A small segmentation model, trained from scratch: depths [2, 2, 2, 2], trained on aerial photos of the United States (SatlasPretrain).
Rows from block 3, named by matrix and row number. Rows with one number belong to one channel. Each number is 128 + 32 x the weight over its row's rms, rounded and kept within 0 to 255. All counts start at 0. After the name is the row's rms in percent of the matrix's.
# convs1: 3x3 conv (model.blocks.3.convs.1.weight, 96x96x3x3), inputs 32-47, a 3x3 kernel for each
# convs2: expand pointwise conv (model.blocks.3.convs.2.weight, 384x96x1x1, transposed), outputs 256-383
convs1.19 093 [159 117  97 118 106 134 179  95 102 131 118 155 136 159 167 136  76 128 151 114 134 163 111 139 130  84 134 158 145 137 142 144 130 153 129  96  93 115  71 124 163 127  88 109 127  71 117  97  88 121 121  86  53 134 100 112  94 134 116  74 119 127 123 165 173 155 162 180 160 157 160 158 113 104 134  91  99 131  91 117 128  86 111  88  64  74  93  76 114 107 140 132 140 203 171 174 121 134 105  44  85 137  94  77 131 112  90 101 159 182 176 156 168 153 168 143 137 160 254 121 112 165 116 118 172 150 107 132 119 168 113 132 114 130  89 146 156 122 142 131 119 154 126 126]
convs2.19 100 [137 181 124 133 114 130 156 202 109 158 126 116 167 166 126 153 152 143 123 203 175  94 150 112 158 163 105 120 190 110 142 135 121 177 151 111 151 192  97 139 124 112 116 124 130  97 155 167  97 134 100  96 143 135 107 120 116  58 108 127 136 176  93 144 127 119 110 120 155 136 104 208 104 108  96 140 104 133 160 148  51  96 153 170 145 130 145 153 198 101  92 141 127 140 103 104 107 137  63 117 193 101 158 121 131 140 131  98 155 124  98 158 215  43 162  96 134 115 127 138 187 126 134 129 103 133  94 136]
convs1.20 096 [123 139 199  79  82 165 126 106 119 138  90 108 113 143  68 138  98  68 133 154 119 117 165 144  79  99 149 104 104 138 116 119 149 121 127 165 123 128 133 116 100 109 108 127 147 157 129 131 130 182 128 164 222 161  87  36 119  57  49 121  62  61  95 164 148 124 136 198 140 129 157 127  94 126  87 104 149 144  57 124  70 111 122 105  92 150 114  80 126 146 130 133  80 155 158 106  57 124  88 141 172 166 137 172 177 141 128 121 136 138 114 179 165 148  89  94 100 110  46 125 102  53 118  81  82 125 154 164 138 128 144  96 152 152 123 110 124 137  83 122 135  90 113 157]
convs2.20 095 [132 114 127 110 155 131  67 142 142  94 115  81 170 160  92 150  70 142 134 152 148 135  88 167 121 143 114 122  99 169 129  84  97  99 181 115  91  97 115 111 118 136  88  68  88 109 137 149 212 115 128 144 147 115 119 180  98 113 124 169 105 132 159  62 140 122 126 143 168 177 102 136 154 156  70 107 143 137 174 167  60 169 126 142 156 139 149 128 130 123  84 145 120 124  92 120 123 133 216  43 128 175 119 151 109 113 128 141  64 137 134 123 124 131 127 137 154  88 114 197 184 138 137 149 166 108 134 133]
convs1.21 110 [110  89 125 112 150 142 165 140 154 131 135 118 153 166  98 131 123 155 116 107 109 160 141 100 160 130  96 156 144 108 175 203 184 198 199 152 128 136 159  85  64  93 110  97 122 129 118 143 125  94 121 112  95 117  53  93 118  80 114 126  69  62  70 176 157 182 154 151 137 147 151 176 125 157 145 135 139 107 142 168 111 167 167 172 132 149 178 120 124 180 163 125 140 140  90 119 122  67 132  90  43 102 114 104 109 127  99 113 118  97 119 143 122 114 131 109 131 154 179 175 145 182 167 136 121 150 156 142 145 101 125 104 133 107 116 106 104 133  66  72 140  96  51  69]
convs2.21 103 [104 135 140 141  98 178 133 172 108 153 110 139 146 119 169 149 153 180 132 168 105 104  99 167 179 184 164 116  70 100 162 153  82  90 255 128  79 134 138  93  89 106  94 116 114 124 114 134 115 146 159 127 122 115  65 123 117 146 185  88 103 205 123 162 161  73  89 127 173 149 136 114 107 141 102 181 138 167 167 158 118 138 107 142 135 122 142  67  87 149 134 133 130 123 189 150 130 101 183 142 122 150  98 156 106 132 132 118 104 118 108 141 185  74  90 108 128 100 107 103  60 129  94 125 175 115  74  91]
convs1.22 094 [113  94 112  97  60  76  81 100  78  94 116 120 139 114 114 118 130 124 147  78  76 174 149 147 142 155 183 113 127  87 129 103 108 132 142  71 101 170 124 130 208 117  81 122 105  91 164 155 137 159 168  96 111  95 145 161 119 164 185 135 113 193 130 115  74 107 117 101 138 117  78  73 132 162 112 183 172 117 132  91 146 112 109 109  93 115  82  83 101 128 164 193 139 129 195  98 108 117  94 118 149 140  94 170 127 122 115 125 118 119 126  90  94  94 111  75 110 142 133 139 164 183 170 133 147 104 164 140 137 142 147 136 118 134 149  91  90 136  64 133 152  85 149 114]
convs2.22 094 [125 173 137 178 159 135 159  95  89 155 131 184 173 169 175 112 131 204  70 149 118 151 113 143  93 135 103 107 110 145 148 130 112 161 175 163 152 230 158 164 143 160 135 139 137  10 154 160 166 100  28 127 157 104 150 126 180 168 120 140 124 152 141 182 136 120 135 130 138 123 121 130 137 112  78 113  86 144 142 140 116 123 117 136 147 139 124  90 133 173 118 146 138 132 128 125 133 142 114 121 163 109 103 141 122   1 139 154 146 149 135 115 122 150  97 126 138 101 126  99 164 135 164 138 130 130 113 122]
convs1.23 101 [103 151  54 114 182  59  97 134  51 184 139 166  98 119 142 132 139 147 122 120  91 124 108 112 131 119  83 151 149 166 151 139 185 149 136 145 161  98 158 117  87 110  93 120 143 172  96 181 124 111 138 141 104 104 143 164 154 184 122 112 172  97 101 142 142 172 151 147 134 127  99 120 100  94  75  84 130 137 130 144 144 109 127 117 109  93 132 118  83  93 107 157  87 132 129 119 139 137 123 212 157 187 119  73 146 199 155 209 148 139 126  91 123 118 137 109 132 131 185 206 150  95  92 163 134 141  97 154 128 147 185 144 177 124 129 108 131 115 111 108  81 153 128 136]
convs2.23 090 [155 108 158 148 126 120 156 165  73 159 116  78 159 127  99 182 163  94 168  99 129 124  90 134 172 122 145 125  92 127 109 167 132  86 149 101 110 141 144 105 135 116 158 100 167  96 130  86 182 118 144  88 146 140 135  99 108 168 156 133 160  68  93 121 142  90 155 108 142 141 129  76 143 128 146 141 115 163  87 192 132 113 148 118 137 124 126  94 109 167 118 111 130 141 104 100 155 159  88 161 185  62 158 133 107  44 100  98 115 141 119 183 109 171 100 145 112 127  81 130  71 136 139 158 136 138 132 121]
convs1.24 123 [ 70  51  94 158  78 110 164 154 171 156 150 130 110 104 140 107  86 112 103 136 137 110 112 139 125 143 119 109 129 122 129 102 134 137 109 108 165 190 138 143 142 177 120 104 118 193 162 172 112  88 113 101 112  63 139 165 215  57  82 180  58 105 157 138 130  79 138 119 110 146 106 100 123 134 129 137 137 145 113 120 136 137 158 149 110 112 111 140 124 119 114 146 199  65  60 175  92  80 160 112 136 135 105  99 102 109  58  83 139 119 105 151  96 102 146 160 130 128 108 169 120  37 128 116  88 134 133 111 134 141  98 117 132 132 125  96 148 156 129 123 165  99 132 158]
convs2.24 102 [184 168 174 149  71 109 181 175 138 122 125 149 158 117 172 125 214 126 163 105 123 101 138 105 162 102 104 147 114 139 145 104 163  95 101 142 132  49 161 129 109 116 130 225 105 132  86 125 133  96  34 154 119 122 137 126 115 138 123 130 142 159 127 125 149 152 143 106 123  97 146 138 116 147 120 147 162 133 120 113  88 123 114 130 127 130 114 104 130 134  95 117 116 136 152 122 138 128 190 133 137 174 130 131 164  17 151 134 112 129 112 150 174 114 109 135 136 101 117 126 162 137 151 122 132 142 136 133]
convs1.25 088 [146 120 121 148  98 120 113 133 131 139 151 133 113 130 176  89 122 139  89 128 116 166 155 137  87 112 147 142 132 108 161 100 117 145 106 157 142 175 178 147 187 153 135 120 139 163 146 159 146 160 155 132 144 172  50  67 113  90 144  75  95  99 124  90  99 121 111 127 140 112 131 110 158 175 131 147 191 155 104 163 164 172 131 143 168 208 180 141 110 143  92  82 137 179 194 165 111 163 143 109 124 187 158 173 184 164 218 208 117 174 145 134 134 152 133 155 128 129  49  85 111  44  72  94  64 127 116 149 134 117 152 128 102 137  81 126 111 160 133  91 145  62  91 109]
convs2.25 095 [ 99 126 111 131 126 103  85  79 101 106 148 140 123 173 142 107 114 151 143 113 148 115 145 144 154 110 122 104 130 114 101 103 151 102 135 137 118 222 183 132 121 148 172 205 134 177 129  48  95 103 159 138  89 141 121 129 116 157 136 155 161 137  93 150 153 153 145 149 149 165 167 157 161  97 136 159 126 143 128  87 169 139 143 132 131 139 148 110 113 175 123 136 131 121 110 156 120 131 127 166 121 148 113 138 138 178 139 150 117 107 137 101 123 207  87 118 156 177 123 122 112 132 137 154 160 143 104 135]
convs1.26 094 [138 161 104 140 147 139  86 138 129  91 113 114  98 114 142 142 126 108 105 148 160 140 189 155 173 136 157 113 104  88  72 110  89  92  59 108 177 145 178 139 112 135 114  81 137  68 178 130 118 120 123 146 127  62 130 130  94 121 128  68  72 131  94 156 140 165 127 100 121 123 137 109 168 154 167 139 139 149 179 152 146 130 132 144 144 136  93 198 184 137 200 101 126 182 138 177 128 171 137 110 121 111  93  37  98 100  86  90 138 142 116 112  62 119 150 111 124 109  82 131 156 159 150 165 129 196 183 160 185 173 157 151 157 141 160 168 123 125 150 126 137 110 100 173]
convs2.26 098 [116 175 147 130 124 126 124  72  95 118 138 184 106  92 108  94 157 117  35 139 125 185 152 139  68 213 148 115  53 139 166 138 126 118  82 127 166 190 114 191 116 129 132 194 182 147 129 130 187 135  86 113 111 138 125 130 104 126 148 149 149 137  83 122 119 111 141 115 105 108 128  46 179 154 185 112  65 153 107 161  99 133 126 162 141  93 114 141 154 127 160  95 156 140  56 147 120 155 104 125  95 139 107 134  94 168 143 150 103 116 128 165 189 159 139 144 130 154 129 137 141 131 143 102 146 136 135 128]
convs1.27 091 [104 124 181 197 104 170 115  70 120 107 110 142 134 157 141 111 160 159  76 113  95 127 131 118 155 229 170  88 100  97  66  87  93  98  72  93 156 190 142 110 120 130 206 172 162 167 155 174  91 126 156 131 121 179  68 131 104 106 149 135 120 149 118 171 152 133 142 145 138 130 127 122  97 111  89  98  76 143  91  55 109 127 130 131 114 140 133 138 154 157 124 133 119 121 119 131 151 121  97 104 112  79  66 125  54 108  86 110 100 102 125 161 109 131 150 113 129 148 135 128  80  89 105 153 149 125 101 128 113 123 109 130 101  94 104 141 149 192 111  69 104 165 133 108]
convs2.27 096 [122 111 115 117 145 105 169  69 193  80 114 115 125  76 170 110 171 173  80 137 109 153 117 117 130 171  78 195 116  94 141  96 174 143 134 171 159 202 119 118 103 146 143 166 150 224 114 124 145 100 152 158 111 167 156 111  72 109 131 156 157 157 104 154  62 113 164 145 128 102 160  96 102 112 169 111 122 141 145 151 161 112 109 110 124 115 104 126 144 133 154 128 122  91 146 139 112  99 167  90  85 163 144 110 153 204 126 120  61 107  99 122  63 166 101 101 100 112 142 138 133 113 114  97 190 136 105 117]
convs1.28 095 [114  73 150 112  65  58  79  90  88 155 150 126 140 119 103 152 146 143 107 157 156 120 188 199 140 117 148  96  84 131 111 114 111  80 114 103  83  68  68 177 173 154 156 150 105 144 144 181 190 163 186 153 150 150 161 166 127 142 145  83  89 100  78 157 181 122 184 188 127 124 105  89 180 166 147 167 171 184 133  98 177 191 222 198 176 198 190 160 164 204 155 131 136 199 126 114 132 136 107 156  95 141 148 152  91 132 128  96 138 143 111 111 151 160 161 152 162 133 131  52 131  93 102 138 142 126 141  88 111 147 148 109 118 123 109 114  94 118 126 143  80 141 113  94]
convs2.28 103 [137 168 111 145 103 115 125  93 123  84 148 124  83 155  95 163 172 129 147 142  66 141 131 142 147 110 108 117  91 135 120 187  89 140 128 100 118 186 130 146 112 109  86 175 172  56 147 169 141 197 168 135 122 155 168 112 102 144 111 132 113 115 163 109 155 180 112 102 116  89 110 154 107 143 149  87  97 196  79 140 115 173 140 118 115 123 108 132 102 157 209 144 138 140 156  98 124 150  99  83 132 109  86 102 127 160 121 145 120 140 126 115 192 211 182 123 145 141 175  98  92 119 113 129  74 126 112 127]
convs1.29 093 [ 83 116 113 115  85 103 159 104 127 128  94 137 101 104  97  84 104 106 128  81  49  72  94  56  20 127  80 140 147 155 186 168 169 180 160 150 108 127 171  87 116 121 127 166 191 174 174 156  91  99 114  70  78 104 136 139 134 140 170 166 125 115 146 151 190 169 154 149 158 119 177 132 150 169 137 148 145 132  90 111  91 209 213 194 224 212 166 161 190 137 115 106 164 133 199 193 181 189 181 142 151 158 160 157 218 143 169 201 135 151  97 125 115 131  95  84 125 138 113 139 151 102 148 161 132 135 116 153 150 116  99 136 117 113 125  89 158 102 167 202 143 153 193 162]
convs2.29 114 [115 120 157  98 126  72 132 152  94 132 113 169 130 135 114 121 174 123 172 147 131  89  99 166 113 137 118 141 113 134 136 117  80  76 189 138 131 107 127 143 128 114 116 144 179  77 157 111 126 125  92 113 137  96 162 168 129 191  61 150 137 224 166 164  90 131 104 119 137 121 109 110 120 136 108 126 134 147 139 120 172 142 135 123 139 136 128 129 217 156 190 131 110 170 106 138 133 152 202 189 136 101 137 124 144 173 108 154  99 153 143  91 220 255 174 111  99 134 123 117 142 142  80 151 163 141 118 132]
convs1.30 086 [138 150 143 171 157 155 199 125 139 163 133  82 176 144 125 185 158 108 121 167  88 109 148 105 157 158 134 101  61 107  99 138  86  95  74  97 137  89 107 148  95 129 107 107 113  47  94 161  80 130 159  93 113 127 107 121  80 132 100 125  90 106 122 133 111 131 141 142 108 112  69 105 116  88 105 117 145 135 135 170 152 126 140 146  81 124 117  95 104 134 122 124  99 133  80 108  93  68 104 143 156 213 144 140 238 127 177 207 183 158 126 137 159 158 151 138 132  73  89  97  73  61  96 166 136  89 129 104 138 144  95  93 111 108 143 147 116 128 155 105  99 132 136  92]
convs2.30 099 [166 115 106 143 112 108 104 104 141 142 123 105 100 148  47 185 174 108 123  97 128 159 117 142 115 145 145 157 199  85  78 184 174  53  76 159 161 161  97 149 126 131 146 180  67 164 166 136 100 101 134 145 157  89 181  74 157  77 154  99  99 157 110 120 190 119 120  93  94  80 154  90 106 123  95 148 111 112  77 124 155 128 127 126  95  99 139 157  98 143 126  74  76 153 124 119 106 115 130 199  79 111 168  89 140 104 137 141  79 112  87 103 181 143 105 116 106 161 136 117  89 115  83  90 114  78 110 102]
convs1.31 097 [ 97 129 155 123 157 173 114 101 106 196 189 201 150 163 202 109 133 100 168 141 122 148 146 119 179 176 217 155 117 148 145 139 116 131 143 153  98 148 138 104 120 123 129 131 168 131 121  95 109 113 105 107  74 128  66  59  77  84 139 109  86  78 137 108 128 126  87  88  98 102 102 105 181 162 138 109 102 138  76 113 138 182 117 163 194 137 145 128 123 131  85  57 128 119  69  84 117  74 126 173 147 168 167 188 184 138 177 150 120 107 130 101 127 117 116 103 121 124 110 129 116 121 132 103  96 157 174 116 152 135 158 147 151 119 134 104  97 125  94  66  93 136 128  88]
convs2.31 101 [174 125  53 109 112 159 140 198 155 141 122 116 112 129 133 195 171  78 155 184 224 149 144 151 157 105 140 108 112  97 118 130  63  55 143  95 130 164 114 101 117 117 160 157 119 187 163  89  56 195 121 111 134 123 117 129 148 108 146  97 149 115 149 161 157 171 104 126 104 170 120 109 120 130  95 132 163 101 106 148 148 130 135 132 113 142 143 141 167 138 103 115 140 105 140 117 143 111  80 139 146 209 133 140 146 178 136  99 133 142 135 107 108 121 182 131 144 158 149 194 151 110  99 156 150 124 136 114]
convs1.32 115 [142 167 101  53  84  79 123 152 191 105  76  89 121 116 137 123 131 124 152 149 189 161 183 107 137  81  59 152 119 132 136 141 159 141 123 116 165 181 198 144  72 119  84 151 144  93 137 188 154 202 184 214 107 117 184 106 125  91 194 129 171 109 137  87 133  88 114  62 103 120 135 141 128 143  98 103  65 113  93 139 106 141 160 135 119 140 140 164 178 148 127 141  93  69  84  50 146 149 119 109 112 149 139 133 181 104 149  93 118 133 134 108 172 122 142 129 106 121 112 113 100  85  70  78  82  94 128 137 108 130 131 102 154 153 132 120 111 117  78  78 118  92 178 163]
convs2.32 107 [160 107  83 109 160 112 112 130 140 142 194 128 161 146 102 127 148  78 147 127 110 128 132 129  49 140 187  97  88 125 149 113  93  88 117 106 123 243 180 140 152 135 125 111 144  63  84 109 175 129  85 131  96 120  91 141 108 160  95 136 153 135 118 136 148 126 136 104 102  77 151 178 160 160 144 153 146 157 129 141 153 105 137 139 142 129 140 147 169 166 132 132 147 117 154 144 126 133 183 146 160  49 146 129 119  69 136 118 105 137 122 117 173  95 136 134 149 106 113 127 142 138 118 141 123 132 139 126]
convs1.33 092 [ 80 162 137  87 195 203 118  90 124 154 121 115 147 165 171 150 118 151 154 210 178 157 172 146 153 134 152 154 153 107 119 113 109 122 147 115 116 124 151  93  84 126 129 125 157  90 120 128 130 143 101  98 107  70  76  32  35 124 115  66 128  62 137 177 109 169  99  54 144 135 136 145 115  41  97 148  72  93 101 108  96  76  87 105 122 105  99 117 101 116 190 139 160 160  61 130 126 115 149 144 108  85 127  33 131 144 156 141 117 103  97 115  91 115 145 115 114 181 181 182  72 102 119 109 162  91 103  84 115 102  95 120 126  65  99  96  93 125  94  81 161 124 173 138]
convs2.33 097 [134 158 101 109 111  82 141 141 139 143 129 113 104  96  73 115 141  56 149  26 115 169 151 107 124 104 220  77 204 117  99 142 193  48 114 114  92 163 113 168 127 116 136 127 156 182 170  92 143 104 151 162 116 118 131 105  92 175 113  99 146 116 154 163  35 156 117 148 119 118 106  81 118  88 172  97 149 106 104  52  91 143 133 114 134 158 113 119 192 151 133 117 139 113 111 142 122 123 143 136 116 104  81  90 111 225 118 137 117 107 139 126 128 113 148 100 113 184 123 123 156 118 118 123 168 114 114 145]
convs1.34 092 [150 191 200 129 156 144  84  49 104 161 152 128 144 120 128 141 120 136 175 143  96 138 105  95 202 130 156 166  92 124 139 119 136 139 141 157 144 112 132 119 127 149 113 140 148 150 169 134 178 160 135 169 137 140 115 129 114 116 120 132 110  66  91  78 103 148 133 118 143 105 126 128 124 149 152 143 185 149 136 131 141 109 147 128 109 135 140 180 105 159 128 123 135 159 104 189 173 135 173 131 158 213  83  54 151 186 104 172 128 137 123 162 110 129 123 113 138 155 110 167 166 113 197 223 171 236 174 122 155 152 123 167 139 111 166 113 153 169 138  77 161 126 102 103]
convs2.34 097 [162 123 148 136 152 134  79 104 149 153  89  98  31 202 143  98 122 113  89 123 104 182 170 140 147 103  64 137 138 125 111 102 114  76 164  67 101 157 149 161  85 130 152  61 119 141 175  94  45 158 182 131 103 159 100 130 181 144  98 160 150  91  13 109 154 128 154 127 156 138 106 113 143 153 203 140 162 157 148 108 148 158 138 114 132 142 136 112  46 110 152 145 152 129  96 151 156 143 121 106  99 124 142 111 119 164  91 131 140 121 130 164 166 187 118 132 101 155 177 131 126 132 138 125 153 147 143 140]
convs1.35 112 [182 213 157  15  44  46  66  62 109 152 113 149  96 127 133 113 124 116 118 123 116 131 122 107 169 177 144 165 176 164 114 131 125  74  72 121 140 105 194 146 130 145 154 153 144 122 126 110 129 117 121 156 137 143 145 194 170 118 102 115 108  78  97 155 161 180 140 120 140 130 110 130 114 144 113 143 139 160 142 180 153 109 144 132 116 146 139 131 127 163 149 156 156 140 127 120 137  87 105 179 187 229 109  78 161  83  76 104 128 115 127  83 112  91 117  91 111 200 185 193 112 162 140  42  39  59 133  83  82 113  92  66 131  93  82 144 148 136 111  98 132 130 115 104]
convs2.35 108 [174  93 108 122 139 137 133 128 170  91 119 177 169 110 162 129 169  65 165 138 173 124 100 133  91  97  71 178 148 145 139 115 111 147  56 121 136  97 166 132 150 154  94 211 149 103 106 134 147 129  54 122 152 111 135 159  99 164  94 134  99 212 191 147  97 119 142 133 110  58 109 172 130 115 139 135 127 154 134 142 137 149 127 134 134 129 160 164 142 106 163 142 118 135 109 111 140 134 201 108 120 211 188 108  93  78 134 129 199 119 122 123 142 198 146 135 128 104 108 115 146 130 165 130 121 124 126 131]
convs1.36 091 [175 147 117 158 138 138 178 126 178 150 149 112 122 150 118 165 142 150 126 162 181 114 119 142 159 151 116 127 132 146 110 110 150 122 180 167  84 109 127 100  60 158 129 101 117  69 126 171  77 124 123 107 139 160 167  62 136 157 150  87  98 157 161 133 112 102 165 134  86 163 149  97 127 133 126 113 133 137 123 114 150 121 133 136 150 181 159 164 159 211 144 131  47  67  60  81  88 126  92  87 116 144  60 152 160  88 118 110 112 133 121 143 159 126 167 146 119 113 145 126 136 163 102 120 114 117 162 146 131  80 110  87 136 163 162 118  87  83 113 110  89 115 105 132]
convs2.36 101 [191 113 142 128 151 137  97 104 126 115 117 121 152  61  88 163 123 128  91 127 139 151 142  99 167 110  91 109 105 172 169 123 114  56  98  97 128 102 126 118 113 120 118 176  90 120 154 167  68 134 135 108 108 144 107  97 146 182 186  90  92 178  91 133 109 127 125 129  97 115 110 139 100  92  90 131 192 124 126 130 182  95 106 150 138 120 133 175 176 110 151  54  85 153 130 101 123 137 230 163 121  69 121 125  57 101 138 162 181 149 146  96 165  33 116 119 149  94 140 116 124 122 159  87 140 132 127 140]
convs1.37 097 [133 119 141 139 132 172 105  89 124 110 140 113 135 187 154 156 192 135  65 119 119  75  72 114 129  93 105  97 111 155 126 116 155 124 109 148  86 120 132 114 178 123 111 156 131 192 176 131 165 196 101 133 123 125 220 198 188 200  86 134 152  88 129 126 120 141 111 124 108  57 108 137  97 114 153 105 135 144  90 134 105 171 164 139 148 147 148 159 122 137 181 137  95 129  93 112 118  98 143 125 140 114  92 129  92 126 117  88 136 130 159 137 146 142 114 133 129  46  85 107  44 164 128   0  84 108  84 143 114 121 152 128 114 139 168 117 141 131 170 145  90 151  90 118]
convs2.37 099 [ 90 143 114 125 166 186 117 154 120 142 161 168  71 134 158 174  75  90 105 183 178 156 133 152 147  77 129 138 111 111 121 112  67 107 152  83 113 189 105 128 106 140 169 121 146  88 157 140 171 100 147  74 100 124  72 110  66  83 142 162  94 103 111 144 114 130  95 172 137 148 129 132  84 101 136 106 157 133 126 117  51 168 143 134 160 103 155 121  84 116 105 146 156 112  79 104 138 107 179 103 119  87 102 146 133 142 103 136 124 142 120 101 110 158  67 120  92 147  77 159 159 136 129 157 107 162 113 143]
convs1.38 113 [117 154  89 181  87  15 164  61  87 187 148 146 167 130 121 155 123 138 112 156 159 126 126 135  91 135 127 120 125 110 109 117 131 119 153 116 133 112 105 151 152 118 113 134 144  49  92 170  45  98 171  33 130 155 138 124 152  36 178 242   3 142 173 174 128 121 136 139 104 148 131 110 122  88 115  87  95 135 119 135 126 116 157 168  95 114 178  99 130 154 129 105 121 161 178 142 153 134 168 123  62  81 128 110  96  98  83  51 154 156  98 123 139 104 156 131 118  68 103 122  80 159 178 101 170 168 107  98 112 108 102 120 125  72 118 155  83  87 145 135  75 143 148 115]
convs2.38 104 [ 72  74 140  87 117 117 174 126 164 115 180 141 167 129 105 154 124 113 122  98 117 152 157 139 103  75  95 144 168 149 142 111 137 173 189 135 145 119 135 157 177 118 123 121 166 135 151 160 180 171  43 123 153 163  77 155  92  91 112 109  67  75  87 152 225 119 123 159 177 107  96 139 187 160 145 137 134 140 139 133 164 136 143 112 160 127 132 136 127 186 190 158 153 125 145 150 151 121 103 124  99  71  96 125 120  54 145 146 140 158 134 105 104 141  60 123  86 142 164 140 124 127 153 117 165 143 109 137]
convs1.39 117 [142 131 133 194  89  76 180 102  88 121 134 120 114 115 113 142 124 111 105 136 155 120 150 139 126 151 143 146 153 141 132  94  88 134 109  83  68 142 146  66 151 218 100 130 174  77  75  73 133  91  92 135 101  79 139  92 168 172  90  90 164 146 120 104 134 113 121 116 140 104  91 108 116 119 111  48 126 133  94 113 127 113 114 122 116  86  99 164 136 148 187  86  87 161 120  83 144 141 147 111 154 135 143 102  98 182 127 127 133 113 135 125 104 171 106 101 151 137 195 173 159  84 126 173 142 153 134 126  95 129  74 128 153 112 134 126 125 139 110  96 135  97 113 155]
convs2.39 095 [123 184 106 120 135 118 138 105 118 196  96  97 136 130 107 109 133 124 121  53  92 138 102 116 110  34 207 139 143 137 160 128 137 155  78 142 120 123 117 148 122 162 114 193 102 121 106 123 138 160 106 162 133  96 110 113 171 158 136 104 162 101  84 146 156 128 146 115 103 169 124 110 131 101 129  84  90 104 135 154  99 174 108 151 131 118 121 134  91 129 255 129 112 127 121 115 119 106 239  92 139 136 130 122 132  91  99 121 164 116 134 123 132  84 103  98 118 116 144 121  94 125 124 105 147 126 127 117]
convs1.40 091 [175 145 181 152 143 134 202 115 160 127 131 148 120 151 114 134 115  91  84 120 123  77 113 106  64  76 107 109 101  83  84  55  81 107 122 128  96 132 117  77 142 124 110 133 155 153 178  68 161 230 152 115 152 170 119 122 137 120 163 150 191 122 137 111 108 123 162 131 136 169 126 149 126  92 112 136  87 110 177  83 146 148 120  74 111 114 114 149  88  97 156 121 162 132 110 178 121 104 112  47 112 110 121 122 130 107  91 126 197 194 167 138 145 150 147 185 153 171 117 133 111 129 128  89 115 146 205 222 228 152 115 202 169 168 187 158 102 104 138 161 131 126 174 120]
convs2.40 094 [ 98 145 112 135 191 172 150  99 208 119 131 170  66 129 124  76 165  99 130 104 114 128  98 154 151  86 121 127 148  86 147 147  87 106 129 151 116 111 141  97 122 146 135 150 133 149 110 130  75 110 206 120  99 160  80 127 141 134  90  97 108 115 130 144 159  94 134 113  80 168 130 107 135 161  92 146 188 124 154 136  73 155 116 118 130 133 118 120  78 111  20  96 127 163  89 104 136 130  19 172 207  98 100 136 117 135 137 141 112 148  97 114  82  90 139 106 161 136 100 150 171 119  99 115 157 145 140 155]
convs1.41 092 [125  44  74 145 114  72 121 143  99 132 135 165 169 164 180 128 126 139 143 145 128  82 109  99 114  64  80 143 104 148 148 141 143 121  65  76 142 112 165 132  96 144 187 193 162 108 144 120 128 155 141 112 111 119 119 151 112 158 167 148  95  85 124  88 116 137 109 148 122 110 119 117  89 103 129 116 125 117  88 130 121 166 151 188 129 120 123 117 138 118 206 178 206 133 140 177 139 107 159 105 176 189 115 165 115 156 200 177 101 112 173 137 122 123 133 146 148 120 128 124 113 124 158  43 109 109 149 154 119 117  74 105 101 137 128  54  76  60 102  83  90 147 133 135]
convs2.41 098 [114 100  91  84 141 132 111 132 115 167 173 105 132  96 117 158 121 144 130 124 118 198 124 124 198 185 102  75  97 138 161 137 124 160 138 117 107 124 127 165 111 116 136  92 159 124 111 174  74 204  97 108  87 133 117 170 119  50 150 133 101 186  91  90 110  95 157 124  97 132 159 186 168 118 144 158 145 133  78 135 133 129 125 138 155 142 134 152 165  80 114 148 132 107 104 122 128 178  92 113 141  67 174 156 130  87 140 146 146 128 114 151 106  93  98 158 120 124 122 121 130 126 118 140 147  92 118 109]
convs1.42 091 [144 187 146 175 150 183 178 156 144 144 137 135 122 134 136  88 128 122 202 186 181 202 163 185 207 215 179 111  85 108 113  93 155 147 141 169 119 135 135 128  85  73 128 106 106 123 117  97 139 132  92 123 103 112  83  84 102  80  71  68 129  83 127 101  99 112 117 115 139 125 134 119  56 102  90 102 123 111  90 106  97 101  93 129  71  65  93 115 167 135 148 153 150 137 176 129  80 136 112 150 189 186 119 172 135  92 133 105 115 113 116 117 131 145 110 130 129  83  83 102 100  55  75 118  76 111  93 115  99 132 146  92 137 155 130 124 154 133 106 137 113 108 130 109]
convs2.42 100 [159 185 122 150  79 197 131  97 156 109 156 190  68 153 103 149 157 184 162 137 194 158 131 106 154 170 118 110 148 137 143 131 154 160 138 114 133 175 128 136 155 141 157 181 148 176 125  94  16 167 185 133 191 132 110 162 105 124 153 133 127 122 124 152 111 131 132 101  95 149 152 104 153 162 120 133 162  88 152  96  82 106 130 100 106 121 113 103 171  97 177  94 136 119  90 131 143 127 111 177  93 135 163 128 190 195 145 117  23 131 165 138 123 108 122 127  79 139 151  94 127 120 111 129 121 130 108 109]
convs1.43 098 [157 152 129 126 177 143  70  77 104 106  96 109 187 169 145 102 169 152 100 100 105 126 153 154 132 137  79 117 128  88 137 114 116 116  98  82 136 161 161 146  94 120  84  86  34 100 128 163 130 127 166 212 189 177 156 110 128 113 161 106 109  68 148 134 141 122 128  53  96 144 117  95 119 132 106  80  63 109 145 147 129 118  82  83 106  89 106 153  96 127 197 194 162 116 152  90 123 138 109 187 182 182 149  83 130 148 131 134 132 145 144 123 126 126 112 109  97 132 110  87  86  38  60 169 101  93 146 154 174 123 157 142 120 163 136 142 139 139 167 114 104 133 148 135]
convs2.43 095 [137 137 155  99 135 135 166 122 194  85  92 133  92 148 146 151 143 156 161  83 192  80 136 131 138 167 150 137 161 167 120 108 108 107 150 104  94 171  98  93 119  86 127 163 145  78 162 119 174 118 146 118 105 117 142 143  81 203 121  88 143 140  84 153  88 152 162 145 108  43  96 126 153 105 119 102 124 123 113  84 190 129 120 130 132 110 139 106 163 109 100 165 134 132 126 100 130 117 134 152 150  71 123 174 120 145 132 146 119  95 127 138 186 113 135 135 129  84 119 100 165 128 135 166 150 120 132 143]